A small image captioner, trained from scratch.
Training: muon at rate 0.003, 20500 steps, batches of 64.
Rows from block 3 of the text decoder, named by matrix and row number. Rows with one number belong to one neuron. Each number is 128 + 32 x the weight over the matrix's rms, rounded and kept within 0 to 255. All counts start at 0. Numbers have three digits each.
# fc1: MLP up (decoder.blocks.3.mlp.fc1.weight, 768x192), inputs 96-191
# fc2: MLP down (decoder.blocks.3.mlp.fc2.weight, 192x768, transposed), outputs 96-191
fc1.297:121114130082109100161170116129136105138142163147111144132160132117121140172105130092143123073140110142137160131092162134168148156178113141115104156140109160121141164112107150115088107153170153117160169146106066144160096122110120165151120166113060140128138148125123116086102134121132093125
fc2.297:120072152094166093105126088093110117115095141124100101083130157106124124141139177114154103154112135134131098104171070193103109147109138130147094152149138158156142133075101150057092143086144126155128131156140157154164122154140124081120143139105124142119196143116131126113121183121145100105
fc1.298:118134116158103115147140161151118119137144104194128149137202102176138151104143110138082171096151134150121159100079062124099103149104096158124138141079160135120146135150053094175127084187105139134176096102124116056133063053150141154172170139156144168121130163159148135144175186144142143165
fc2.298:138122091151109132154103148081174180159121167169125070129213087125185096154147161103105088128088157176095096096094124141172139163114136127103124135123117164153148080166049173177169093127117148184120108097123101129107173162083125126166158147082153167094174158122097069086127143176080165085
fc1.299:160119115114131134117100101159099152090066076154152102108155131117165186064144117114206142089157116167147108138141198170127090114107156136076126133149148078130100147147144108145133128193136083190127102116112169113174091148091185140149117135153124113143182099142130123137161122142167148107
fc2.299:135113142132105183139121164176118147162117099125130118120126112110089149124125170081109139137130104181153115115099094135153108160114120098115141170095115118174111148140125140088106094081154106104100114142131158146112131066121137136148065144141069145156149118142101131184142127075156125097
fc1.300:162164126113099144097147153093134132216122132167160115152128137159095145130096123189121141090136082158085157159116136110189130120106079210122131121148153120110189193112073169143099086108111075155142167171110106091123153134076175134174125194158179122084197083104172158144126156182129087090
fc2.300:094212129112167120101151163126111120090169097120115136138132100157084160121136145106096131109084132113164086107107136131132088112114144070165113109138088133092159126108124108178164135091160083129090122134126158132150081116130132133151132105144122171131143130164116176131141086149121160176
fc1.301:146124120152156083159122188129099089142111120095153080149174060094090137159158178103070147097123139121094116116114120140113149146170146146121134168115106189074122101122126115106103123149123179155137178099135112099146087090146124156132124048073105147148157197135081096142091150138129153108
fc2.301:074101128158149155095116176172126104127131117124128128128159139159107154124171092121124147104133078143084070101179151114169127179085119115118090124192137146114182077106131162085121171101131113113124091087099106154159173145130062103141120147186164184101087124136117140145078180170114145133
fc1.302:110091164105172091140106116140109138135130106096151127175149091125085124089126114069107151138166099124070093114146159142085154123136124130109142131102167165138142114127116146125135065121135171113124145065114083156135104144062118115118104119143194123103181119126107112101126076165123158112
fc2.302:070118148122102138190160152105156187112116089121156128124145162126096110128160105154107137177118167107117127105130140098118093117174161157164138120127160118145193103177138151038138163141167126143127124152109101135063088153155131153196052169119136092105079068126151143138112144175077119144
fc1.303:092148111081106168154194130126104140111107137134134106115155126157101105151121142102111209131111079119077131171132214155108127092132107141117131144116121164138135143108159095088152158083110085114096140141161079074155124139154137123104110180107138135154119070140165154185082095117111127091
fc2.303:164137112153129111118114153109104082117105164121138114144187160172125145086105098134159199173190113100105100138140164110095194085097158175188111147163119143176127091133107125103106173112130088126057109127123145169123140119147185137144176117152141124167104047169139053175108175166059108158
fc1.304:127140126090159132122139147133089136121135090148115139138117144120152125124103111139159099201096146164110097164090098158091147153135113147063110124093102079115139139137143126110124106090061068151133189216165143147105134152136159156144119107149163126122158088179134121140139148167098106103
fc2.304:082150119169134068078108127133167156115198131140146150099075131151131113126140129068125112159108087148105125149192071168120138134149132115102111108124145147088109148109110135161145139135164134138139108149148124137151189136123159116136154074149120140116090145146188117108092137135123124128
fc1.305:076110076160134125096150087164115134137132135077094157093164121086187147125101147129158143139139104092060195137082147160198162117093128140119088152077224207108105104128157140169094093171173140150097116082099140118099128076129145154148124157091162114213171177146112116171133081104123110167
fc2.305:117140105070065067133092116163112153100129090157099188116199129108112121146098091117169124075132103092146154149140173151134013156161057119072117170220127137100142103114174124074151156157160072103171109144085060117132096124045153080169111132074191142235113103150150156142140117186155167139
fc1.306:081157107134163130107134107108159152162128114100122132114138137127059103149169146124152056075124187102138185043142165153128139116060150173139082089158101099151183139081081180130071146071166076134191128131119141110092136105136123128112080127149183131107176048148159156098124174072075085125
fc2.306:153154172166093148105158172116198067133123159116178125116203118173126183122228130101110240109135135146150128017054093080068082058154184121077034090147172120184212151139136188141147193053122139143134050126123130160131200147088175115164095126101155107169120102106094041156076142087155099078
fc1.307:098163138096119101158182088150164075065121103102191155110129106098070154093186106190091104120127094217096120048175119168104146096093096115096137191107157140153165105130108093100091134140110127136107122083131109135119161131105086172133113135127172163103098119100155137086110080115109135201
fc2.307:139119136145146120113108071095110154166152090198129112153207151132126151135181197158131110147095126120189184097128095159083102170121116142131113173148106076138156141117122120152103074134086126187170134128148149083089126081129142128143156147103075080185187212116092064119109162118095120115
fc1.308:103111098121094149132136139139168140112116173092098161166139065048086107078154170191149151151129120202152125082128157150122090125181140149112137182095117143156150116162182107130079121162124152125092146163113098138157104090140126160115099141148166090112129113112149152098092140127139111095
fc2.308:134119131111101174130147074146082126100052149132069178121089129104096129182114121128141128160156162164109099133146101154131131134156156082154142141153085122088168156138089133194069125086119129113138135139078085161157143146109158156070070110195099198102136137075116107164105134158100086088
fc1.309:098155050144188100113177130063174191188115078092134096134169188135121066038107133079134096085143113163165167154057143174095144118180115130156148141140202176144111130102113180192133154123105091114158121080104136209152069132069190180147097155163097127081174225128137100111080084088102144098
fc2.309:171150131129131164106151143140181128160131079178175166159121139112116062153140097096129029126134093164116158180131110110105094104113096163045104139096116094144168161123111086128205099147123047074178162116093142153129128090219123160152154163136069149095131046138121097202158103136154150131
fc1.310:143195213106153095143124112133155139125147091138128173127137204077070105127149111098174153144133127094065135151175090082114077120169104128156164105148199118141114080102145099163166084114117134116093119112084152192184137167144125165133178118110124105065138142148145135082122046124106150145
fc2.310:113110098109190158092139142144119115143115153075160159130155135123150112182138086105126183159106154119165123138168154117091138139111095150150121154174163136134168049119179133110133073132098160123176155119089192168153137099140112171087117088131125105108103179157181118142092098102126181135
fc1.311:110196064177118119089095193124105100149151159119128134152164129080138121162116109126147113133111162141130140120144095196102128069118090153050129104081155105121081113079185160131106184180174167181133180118148131115086130157169164091076136093124164122128072146118105153091102159081132177122
fc2.311:135119078138080105080092203096173139119130150134146112144094128086112076139119155103146061152133143127156153075133121158091062134106131121147139091092109141146092175124121134201150168173163093138162177145116088092103108136064152080082119006117153105163142113200190237141096191012066126112
fc1.312:199111163146132094166131134124141124162116103165141125161132139128144120138145133160118118143080150107133176107093095072166138104118140171134168122122121117177094123131105071111049167148099130194104131147096134135107104152123179134206100166119065172071083147111121165088100124092102104162
fc2.312:201095163148148133100161148042121080100100158131197134098066123106132141098131188090056118117083127149118071144141146154132097110124160137163098111151152103111114114187077150156158113139161107175124164116130130103119138127098181074078154131191140117136094136090122110114084156103129076109
fc1.313:127095157174137086128107119164120139145139096135196104183122120085079119094146145103125155139129124117099128147106113143150124165115042086147124096142147183071126071134121155152076213139128115137114144134175144165121175161075153159158131141076166093128174068135115089112136156096152105115
fc2.313:161120124100136160069112109141092166162138062097146131117147123121110157151149122135084157163179171093129104111133127102116154166109141094128134163131079138159138126133101150077146104100114149149092077130094135118130130123101086128071128150114143161139116074121166156156119099131074178099
fc1.314:094140108116140076097129074118118110114148133102132140137143054081171128124194116156103135099148147134162103113159178091156090199118124138130096129116119181160111126101072119091138096155110105116144158129139122093220098135146135124117095131146117137111126149090137143155141131126131139129
fc2.314:142167168127115140171087103078155133104122198098111107147184147124104172114110132140146126096093112143109175123159095139102123138108094095115132115173158088117107148115040129126203088122114175150151151139103156154129140115177122120139106173127098120131103083228153069134167072120109143116
fc1.315:080115197090147066122140056131135145119050128140144132114039130192169136108130151085143082079203142107117154118072139138103106152155169128106134105173091117129179104139072098112145191106114157135104145100147129129110080176130129138150130108113145107118095109089130156170102183067158102105
fc2.315:130066080127122095116171145185148159085109094066096126182143121118063160101191117138132088099152164068101144175137108074122125087178108096157194166161151103143115097148132131116129146159119108098190113122134127105132077115145112120151149192167137172157090143140111139130109135153126104155
fc1.316:107092127127104098085160168118123170100061116128155114131137093099085148149139113123094137156143123146170155140117142151170143093109076154136180137111146094070187137114117148123101118099108150119146183156131095123132116098186131124143127131137137119125144170104149137122075091087139144161
fc2.316:112209158130103088146102136092141089116148149142161109151124137137153164100118122172127110168117182109124071127130135105152124118060089136205130141054139129107166077134122122156015135062117115153163136097158093167177046124171155219078174119158097133170140234174134199130167068082110159095
fc1.317:117138101121109121086163064128166153127201121136119156116180125127105082126166145120163165144126087142151163161160121088198147081114135105210113140045189179110112125119163092143166114220158138136124113095078118108095094127121120112106119155176097121147120118117103106118137133160155081125
fc2.317:123081204158150153123113104175116078085130114152112132151105138181132094160181128059113131143147138148193113127164169102078134140077122138127155109129103164131132168083122124154171126142117167145052088061167083145091094122122107173106103095142158146126131181141109093092172145114153175167
fc1.318:131131125144125169167063124138173121129072101154137106070140097086159173109133160063155126118130126098193136085159098162102117145129150165089142130160123133145108123138104129134141172114121153109123139124128158155129074107170118076150063115106138092088130135194122128110122140202145042120
fc2.318:147105072065101124114073169091135185156150170167102144086106206129124130149080134162167087155111160162134103106145114084188162147099180077144127143153161115179137175124128128111098140123112153090130059096132092153067101094086136146050079079171071081182084147164114179153131122165121109123
fc1.319:090137126166138062123185130060131131104139127127118132124185119139074163103119161088174105125174158165134107127168126103168118081106146119113152124133132139122133164146089115138093120119205082102135102168136185115110127130109116110099139133148108110096124091147108186091110158143141167157
fc2.319:068119089124088160132122168176097106124143110158049122135124138105136143125163079030088142102108167111121117126090168151160155100104139170095096132138176164146149106131110152098145129108146106154111131165126134163151087143127075147092138159084080175130125102093089169110117189159102164103
fc1.320:137129104137121139147143088131110094204103093064173092061140087100147100148060178108108174100103138148062049115139161157127098166098053068082122150098162136085140103140100098122091155106145149202111151096108113130150105059157071159167110129138127151050156093136136177159188168139122090058
fc2.320:152115156119144149139123156053197190072064167139143146147154101134118136124193079130100147168136072165170116120092117151087159161161075111131098139076173169151121134129081093156144104149087085109181146141118087120122152110092121123096159173164129141122134160149185125100166127170133128072
fc1.321:164097101142099164165150111133142130099137087188160167140195084088193128168135092142129123090092199067121177141189154106072080089156176113175132145123105192106125072061182077167109094122148153088097115092174129117151144092137107153177104057074145122149138177106149127162130061161112116163
fc2.321:165111109096131138117127116095118124080134071066077162109139135111155095144140086174153154081127125076110133173200116116131151109169152179124071110074091146119146095102125105166137154145085091132132159119190094163147119153145100115088097176130104170114147134098102142129124085086147162132
fc1.322:094140122115164164115122117147182148082074139123136087119157141134077107128130106138083128175109130062141170131167141126111135138159089151147096193111133068126166118145178032122123121148153121101131175136166109097097111149114098197131116128090125159142140092124175113104148118082200126163
fc2.322:082118161158110108108096157186128109131112114150114147179219109109131170180122141149136158074136154096163135131132161141084103132084064134088151069132110137170099138178072107139151124075220129113143127098073143171108095134139124127124135171176175084084093097160088146067152119143096046114
fc1.323:131173102117169121099167157115153173133154159094107137145140139123108073138126157110162112101065103163099139117089114105083082120165171149133076117168132108124130136129069169132151090152147189140112092169163146141125050107164127188129106139179185154151074131088134159187130107085164108129
fc2.323:143096101194100096152099122155189191094135128108157125151109096169139107169113096184135150135127086139132111080150146190118101167125152152141112116142141114126147117112109056193170121127154177090097152092177133148153127122103100114079105085141176137108116082085102122148140142098114094125
fc1.324:152148099149104141145152081074122103148049126159182124184083139108129125108126147142126148140111147117119026133161105125116083123118111137112145198084175101194120098136105103121151151164173117109124102165085101117176139139155127167130105135147165182068151134116143127127093109187147124133
fc2.324:107118206084117106166127129132128139176139149104082178192106044071152135164164131157098092111096112106102101082151106114109135112090081183145111190108172192132109138106166158125087211139174119066135116101106076127078193124137106184069057107145126110123105132043110122157120127092157105081
fc1.325:117106114132102191103090152142128143132135093094146089158144112163179132119146125163117158117128119114121144130172147116095143108147139118140127132127097114115126108089073098141109120105121157113139102122086091135083139115119106148109124097170183132093172144102160182130129131124133166178
fc2.325:138132085157139138099146088130173211111136158124128141157126090094123104080133142102140135144092123177152154064119129140129116157123106156117133102160128178094124092176174134128116121114135145089106175092111096145092112157141148121153157080132120134109106103155117115100088149139130137100
fc1.326:137171126123115125126169121153164151167076129194171193125176118125104167172101127130143100146048063147093123099199157053124103079170112084121109123126168139105146085114085126112101081029158125157132150095095159144131156092149089088173173105162096120132109129104149102144138160096117095098
fc2.326:095091153124141175184131117033151137131109107142109112087144078136133157195099121093133093132112154157193148124127130160130156113137105097149135104140145072140106119180081164201126127158121104092164126108121130173116138125080117124134152102100135167106098097127085164084148148109170150139
fc1.327:208076165102154119102097237158116176069103153127077119086128111088107158092121164140134126114156127079101136161102121071136156145074142153097190178134104114148153113084133126157117136123117135070125154088144183114137099157177205148147101184164103100140141177054125158074118152114072089131
fc2.327:192131174098083151142124099133152136126120152189123139111168090144056112142125137170117067138081157116055130119116156110154164113109111135099130153105173158096096133110038077149082151114085084128128123159084103181136185116117146120146114114093059086145074124113130130168129108095136154114
fc1.328:080114093183138167108151094144036147126141149152112148128099118119105199140080104098179145080111072171157144112130186131122193140068154085106138169147182098111109180129093174113089181090214092130105185118087177108120158107173110162125134104192160159108149107142182134103124132097132142160
fc2.328:118105144183137111152160128177142086117187138114096162078147152130134191141135195107105128126129160107136044105166045093126117123082147100105160111121107179078106184136127135059093128088143095100100163128140118113069147150165142115125131157156115153083196083126163173057088131114119126173
fc1.329:129106133162198119115116129166108089171120124082113088145148150080105113112130155090195109172117147114085142106145156214120095092174123136108176128075149130110119157137097064163167126129105164181139134123123122103151142119100103125146166089130113177162091119175141125182159071093145146161
fc2.329:109092079107161052149126149169122108121199088147088140140107146113111173074124129110087107104124122126163116084087108173112160149136149147167098136121171188103152147115107103136033118075136177135090175112107091126154086172103202110157123186064060107105112198175124106109150166130057127184
fc1.330:053123165107171121159078111134194127149143087126108156150094110071175133109101222167080080133209118075119199084136109152157123105171133146094079154136108179067133122166151123165131113129126098140100114116109098103109127131132156173110139140166123124151092107163099107132173082059125092112
fc2.330:103178136132141119140176134108143143113148120174117176117148173037107129126107087159077125116160177137110191085100050089126159136139143144082085095155059148114131202157125181134154160125201124152073128139123132156124058029167111122187112092140135073179163149153157155068118087178143101110
fc1.331:176085123111175091171118077127098092140098146164114077117185163153102167153084110125097125067161127168106127102141142084109130125148120137101183132155164148098125137111194122114128128135112116127077074151171102114168099093122088121125090158110117137137158148087145138124144197169107071128
fc2.331:113100137161139154170091102114149123154075109118130095086169145157142108147159134148148118118137085149128124112082106128199135152098142100069152102094099107070194212110091200124035156176151125085091101165153089128108066151148118094137125186215133190119129127138119065152076125110140144158
fc1.332:134061135113166119134094173135126164096128083140111167116074133181064147152121156150141132135126128108157162121140120151079102158219114058157180069162192081147091047090188118128111131137141111128103135140128190131127110105098140138128188163155105142146052095140156134138162126107110094102
fc2.332:116117153136113152151128061108150121086154157112133175182159138130241122229128143144144175101032134086137121062093162177145118147123095115124102067113061116142156125177166140104083122121108130133138147099104101169111134099070141162110169106159116157153109140080090186133133106159128140167
fc1.333:133177095144143121147133129093136077123125120089128131127124126103129149123145098122141169078156118073112103151163101101139072109119165136109139131153119167133116134086173132122122084121153114075108103087169117171112137108104127113162105108098186119141135118126076098095144120147087114135
fc2.333:158106139133128134176123134100105113148143111182140136123132140146145057118157090156124148153090135084143065044144153074139134105132067153168165123127120150105130113150163142148113119195119179135107131133099067121141108100133089143153151126166077075097139137104100135155129158113062142145
fc1.334:201113141173098173139136097139134118178128138212163194139134120114133115154110094156134126126182187146220175127144193152089099099149116098121091096089150154177173098124170110166154108165096116137120137122161193122103123070105123171138079116134082101078097079048199143121107125122143116174
fc2.334:208125107151107170134200130132145092132121163119151201105072093121161059171078107103160091157146133076115203127164161129107128115144196102095059140093070155180126119097119200127121096134106125116085116143084166114126137121119128176104114125140093175127192172081106164108130098123131160126
fc1.335:088156175136136139125106097088109140151195099102116152138134138113100187088151098146128100110107093177154129136167125113133113108171082114166228142110157087101079078129127159170168089100109139076083147127085154106121113174117125171095154179160104059149156114115141170082097079171114154108
fc2.335:123092157077124209128134149199126169151153114107111160178129132104169143081155192077076105138112126178125127062173130148135082159119101199137115139146152140129112090084153105099150154139135145135105152095161085206144144148122115116104058114118132129071164126200058093124114113149171131037
fc1.336:152076179110163122144116033136172098096146102091165148167163101134121143096063189150155107180148106137120139137148081095146096051082104157087099096157041121151171179154129096119091092174110153156121155120121129096122165120180121143149116151102148117122132123153149092116119140127123134126
fc2.336:095203136112100097177136114149113087170142141120143128173141155143118078096092116056084149107048140159135097105123114074123116081141116131123162107112146116156116128168153083147069100100168087135169150150109143175164118155157143170151124146111139124105143099134151130141112119078095120132
fc1.337:048167108157138125108149086050167097145160090150167176151135137128104107129183138141123051131104136092090123100119126135095105137123169104134114118112131139124103101168110144141125151111158164132131091147105145167133097137161161179119142088147134120136173130096126135179131154144165082096
fc2.337:185170090125135151111117149122118132109131140134113174125157131118146195152145153083114133127096128127099124129116119097089141171166050130064072093093102119099085169118103153140107121142146125119122128150117094198106133158161059190155135099137101119125094153097138161177142151113127074156
fc1.338:137065140084136123109184073118144105097121106110069035125164128164128155118057117207137084190107183117104163149060123129124128089152114106131176117123097143137147157151124118090154164136141090151094150134160123172110189127084171089099127104157132140136135141142177121128198125045135180093
fc2.338:093130208129102116147112088128113155115110118149115125117157165118093131167101164145138135164184095119146126115165122119102092130129143184112110151126101126120117113109124072149104084068142129194160097096112083143104078093151130138158129114100165150090160087162145139124120133137172128123
fc1.339:088127157149072129122151108112077083157132177161116142159135184122167129157134023130083147113146166175200132105167154140118150098162054158090144102084149137118134167140122125144118155143135142074168110130140119157121104116128119116165110147107105125144118168144118125128122134125082098128
fc2.339:126122185142085107100122101133173153109129127096121163117108123171129115097146110132159099105160106136060132093150123180124116148157161098174137108165112121128135127099147101093112120179163141108150156194088135160108068139154097096173133103104144119152110087137138118108127138165166122064
fc1.340:135162120130108136137176163183165134106145123102074082128094193141148131159110166186101153117153153068103156112122152128104161112106144066113140089164143110133155174181137160100087092099091097148117139161069094152119161161134119151134174157115186135133161108119113122130095083121166124101
fc2.340:124087150075135115158128143162147143099088082119143127102146089153069113172144106120122182132125114149143118168115126131128085111130099119140170186147120135130110164169131134125077117123107133130094135174158161091110122098105158161114106140076177099115140150099127085132170075159096105092
fc1.341:101141173144087120100037078151096127167129118128083089154151119094116190165116142147130144116184189156118113188175146112105118113123137158105130167124074129126135149096094161150140163120119132123142154173113137161122132097088173194119081097099196099098146110134113127202101145125066082159
fc2.341:134092130109127125121210121129135098109109082123160082156146123139110110116139113198129148136118091123092114123114122101208118090100157175148118110110096092127125110093096086095107105123068147135149089114126135135075136055138157147179150172084137124143153142138095112100126048146146149086
fc1.342:128133163074103075147104117121136115140160155177120109136107114126174157116135200143119163147147131112158130107136140059138165155138139102089241158104127148157086117162207177077128142167122141129145185142158161107118087152120093140169125113080136145140103097148102094136128145131153106155
fc2.342:116121073078115128106103139147119123159143171110117087203158105133138176101108178071163136189135176145068102094141091116156135156119185103171132114150096145107126127159116137126085141113099144167119068072117167109034120198185087105095166095125078129126088117148050082151133152148093000170
fc1.343:112148150141115118166122123176102142133120140121132125115124133134125161114155101151107108095095159113154176104140111113162133116132135124135132081122047118123169118154143158094142125101091110116113116136081075108161147076148116131119108100127139143148110174100163094095112150130197096066
fc2.343:107149143175134118131152189103110143097146094137186048134134095160112209141107106121126125140125144075148166078122106134110138098122140106119142099155111132142134147080096114096101118143149180115154138106151115106110104122157173156096145147096144134111165148125130137183192100119116189166
fc1.344:119102188163083096059110117173102127162150108149146137142018132148119196139076153132098088122106129167111154157143152172163190102099112126177144091126133120107133124189069147142103172121102141069149086126106111146182161118139159117129135125148147105052096096084180156148083165150117180110
fc2.344:170141099126121100136104194103110094090071148173095147155153081151159080162106115155104101102152113146091141112172158113161158068124188162151145125119112147110094053108113172066180115121131202133129134158162176160071091127146108097053149142126117168172114149167113055132135080135075133177
fc1.345:146158105073125132104103137123153082145121088099138123110136114149183124155099119108145128073121154100156133123089143163092154155098162134164111118120099145129141095143110161107117146119145181132110174070079177165121105160149141118152117136098142134118107142117122132111115173105214104115
fc2.345:116147095078153147118136144197135149138133104145090125071149176107121181126105161137123091116074162140105162121139075140066146105116138140130192130148118174110144103114158140106142107154085107143150126141135167078166140144122166135103123110104165155160141110104087111137091129149214111139
fc1.346:102154093115145141128101113103112152140157131122137103153145103151101136061154068146175102090102137126091133075149147088105107096149098102113116140107139119153147104137145176163123128124174167146133142174112102083082157126134155171079121104159181168121130147109155076119133143122145119174
fc2.346:107102125174143148119120092145182129126115119107147119147182083170095119161064173117123157156154109137111125123095123140100130130127105121171154154176109129084159179133099088110074157132082211108090120122117100101111126149115150063102148124139105176106129115181172135161122169143111121107
fc1.347:110158185130084127137111105104109193136133090074106152114086098121115126079158141048116131156154138148095140158139147159106105105103074089113148171112122141131120082157109132108159118109107121141187106142123163169147095118114091100124158114090104101106150114067182150086105166163131101151
fc2.347:177091121120106119119140093086120150121177090160141114103153190148125148143143110145086119148170071092120147153140146160063116127159088175111117139217182121104096134114105142100197102165090134151148120121162136139149124169154081126099113120132111119125161113103124116123077136121114154069
fc1.348:124134124116066110138145124141149148126154071105129131152137139122125103105115105143101113113183143113138148128144131106109175115092136136171125104134106147109153084132112086123162100116113131077127160163136164136122081130106172155129128073106137165152180163080153147119122090134139084164
fc2.348:143135108124132158091161105105141145160131077075145145150084119131128126138116125149079128117123191140121157075159123143169136116159180152138098116167073112121145158118177127150171102170138143069153147106100088125133161113077116115095100153159109186124135156083121111188117095101106104172
fc1.349:111111144125128107105148163103132085154108112149162109127123113148086138138157114120101095110115108096098180102104112144144089168106126136147143162085187106109157176081116141138103123157105107116150123126184133159096154190120147091148147157119138149064147173116124129116134067150170123101
fc2.349:180100127116112132173111152087156121120128081065098168150092042156155101118167138113091151105120135130111145121072154135110127161130125134140125115128128118099123153136099149251124080142078120134094152095115155124160102184121128103109098103086169130183134060123098134161124169104075177122
fc1.350:172151172116137102125163109115098118135156156076067197115150090104120185103158071123196133125187114112157134115146139143087110113104077144137083181146117158123103102128146101025119112111183171146125141083153106115162079124121125161137126123145141088118120142065133084124069167127169182177
fc2.350:135126111086151118117149141099143138093104157128136167124173166053136108115191117106109046096139134128138116025145065147109088131194088159171106131165213097195117095092105127124157119104077144134118153128117139098095126105134136165137165130124138136120145150140058078098136135141102165125
fc1.351:128130087098119178136153059159110176137147141063139118120148157120083122115167118147121131080162119185129131121155118133126145103118082106140133144027132159185112079149132109089137102104161123157137139070167137112117102094107137135133122115158101151071162149078131131158109148146084118120
fc2.351:129066156153096123165137108170144139135136154080116084098070171161141128138135129124132091159196143092097207121084151091116136142198121187046168146121137147174160145110127114106116126101126104135116114167192150104088148132140107206182116159127120161126071150135122153097099085139126157108
fc1.352:140108111104164184125125126157118145090133128102149146157102120116160137119116119079137144106128096126091083114113167130126134064065137150156148148080147164100159122120118090100135116133116099125167105130106136093110136168137131128100173087161141121104128179190117123072136126069111068075
fc2.352:157098175116161107077135111084106127157085148111172143114101118123085128132110195116193104144137137175124112069138151116159093129083146152117195139136108116186154193124110098078148115098128166141140076113163163126069126185155139142151103138093068159123194160107098120146109124077100131149
fc1.353:070155126121147070146115128106082100075105119191220130136075145164170084111166151118108183086156159144137118134105150129096076140129141148080145158097064153163072171104182144127124124113151128181065107159080179119123184136116101113171114112098183117134157152092199172134180147161147148144
fc2.353:186169158105085128106114195100128146120111159125150100123098102116175055132075066132140175095199155158180133135118164095158105096043108195068107133101137140155146098105135166109085097114114149173105143118180170120137128104099130081108193125147146109104125134087127140107180170147127153142
fc1.354:102128097116071101142164129154107102123115133109084146154147157138112166049124139145152166108154153049129115114128162054117206131117104110112198114100107094144155182085162137120110095132157107084106119054126170118155113114152137101126156112115118074109153119179140115159147094187096090123
fc2.354:047068064077119145143175158175140133152098188116160187122063168148137136055113171178145093147171120088101086091120146148134186132148174199134196126071142123166135176130145112123131134147153159122151132098125142111109147168183150121125147046134095102103187148132131073208158142211091071153
fc1.355:170197093069099174125132109104131136125129138117121152116120175184169113134197151089123126122143142103116121073095167121100144065061166152122132136130150131150146153075129171111096144171126179152208076129133147077162170165104094123152124139229180166099135171206113153185163214073064157127
fc2.355:111101133093110102110109147114128176044071072116115131127125193168136143137076104086092115097099165133117133153186109130133095108088119089163119088117111112123140140118158113085129167097136155148133164146112171192169181126141164110100173152104102188142163151096108128129100104107178150163
fc1.356:113138162127156175129141138173070193131115115157082099121128118126115038172155102184122117182089052102165115148111127148146138027130136199078133106126165126133126093087104164101116133167137096166116111166134106134166143117092111149166116158093191125148137120133126156078159106096063089130
fc2.356:108129139110090219145161110166121176168072146125028127118145109105080122143074143054122124162063178148115165085160104107144197106145153115097078111110105161106095080131137158205153116083173103169125092132100097177074142171072139083085136152097154104160144102133109113200063142118046162151
fc1.357:183161120162118167143173166120111103112099125110144118077152099065179142092083078158098085140108152111112135134112077158103160141181127089116125160120096168131131156080111121068125152114180152154156186173140092133156164148133148184145136162079126093125165130116141104140150096110163071134
fc2.357:170112114142092137045175163137171113102108163130112088070153184124074191140130125104063097109125089128157126117097180156118143158148121056100113115146101122155068119134161116154181173137155127126155129157075144119141178144147135105156169063121107149115155112139179197155147084099105098139
fc1.358:132158142143083128097099179073143136081103118156111140173197121107093117171139114149113105073141142093142125155150106154170140059085159119081102183095055087092150197073105149133088145225112137089141153102134094181107175151187155116096095115093170110179151146171097114142079201107096099075
fc2.358:106188151087157093119188077132083171074128152123161067098122164131100126088104167156109148171104080134147077156105057168126089091129143118124113129173132066125137179139128155124126122135118145069066094109137130173153116105134163162101130139131097135097119124149119135182182137129093153155
fc1.359:159070091112159101122141122194072172136109107150142147139127148140152137186099127208094156170101170193208115110126112130127136096055107140126118131140101145151141110168180180166110155136146106090150124052094126107135118189134198159136112129079131095157194202120149129097088181111132136106
fc2.359:127103102229075145206077044134159116131104126150148163173146223118216110163162183255131164079101139172063168109065139197097132109127213140102179115202132116146114079157096120160137138052110107155110159077197175144146106115116130145177124045114083107150056111066036118058229142120142118141
fc1.360:118101123092102106130085147120100144160087156146152102135145065137124177149118087175201104149093152155161150126160114185138130108175044185127166131161146074137127147101128165143163161146074156096171121125087154127146081132118132142154132170102141136161149099116158162130149084091094129116
fc2.360:106111145105151160120097153092155102152109126179167119121161098109147118112125127146102150144072125131149110125141115195135133117159089195111104134100195030156113099127179149145167085134084151112140183131129115179118140128184127127127173141119098127102076113152136199150115110161064125102
fc1.361:029150165162174126139119119156089112102081171079093169100106158107174079158105090128142165148134115089138177076105090115122152129134170133110142107079127135130128172123118100159105150128084172154086094164084123195121134113117142139165116124079093156157140155143140092138152050127147125162
fc2.361:116144155111166159117123147144138192108129177137099113106087124118115110105121085127122108108139133126138105160176159151125142118135121136195124110147158084107074169163135165073118141120120117136082164176144178125152199122126155122109139128109146175149118127145196123161096079098113085133
fc1.362:161188163110125093087106112171166129120134064059160105201113102128132119112060100120150183158146100113136096131152089224083147183142063180118151072138118142112125126055147121153184152146102118158110105137128114136145104154221143078140155033033140142132083179107118171100101125154091097170
fc2.362:173159058085167126138070116085093167176143146095090120212104088106176120137149202131154112235048174125130109092138106124140165140172121063170163164146069124137149110145112170128102132126115132119134079151129077088065099192093124041102069047162190158140085165161069244168108192047141124126
fc1.363:149149126168094183137116116062130092116142138187110095112160109136142122064115158166180147090102110106150162091078135119114123053144111129160113130087179103134102077123072109153141070129113160132134070028106173111151136113139145091148125139101081113127110154088111155064098144152114095123
fc2.363:134125122118136153155055177120082194157164164096095127069137219153119113090144163171169085117114108104151141101151121099124128036127113093214104072128092115171161109105086115102165111129097144045112086061087210086142231157097177157079101147113132167116157134171093183161138101110134182079
fc1.364:070082139152174122108077128141145172140130180108069130199180115147109135127092136102175099085158113113168183140140164121100109146121126111137133100129130161131176091089111173070160132077147069198130142169201140130161084112179127054120115204091098120095146139096150144129157138134148109152
fc2.364:143103137115167156163130090153132185151097085163118083133107084133151111105108134126098117115108172131191179142123138076111082135172110117155072124226133148134148063156137064108143085118140116145101155148144148093142095117135140085185107126127114152162089178110173117111155104054145139089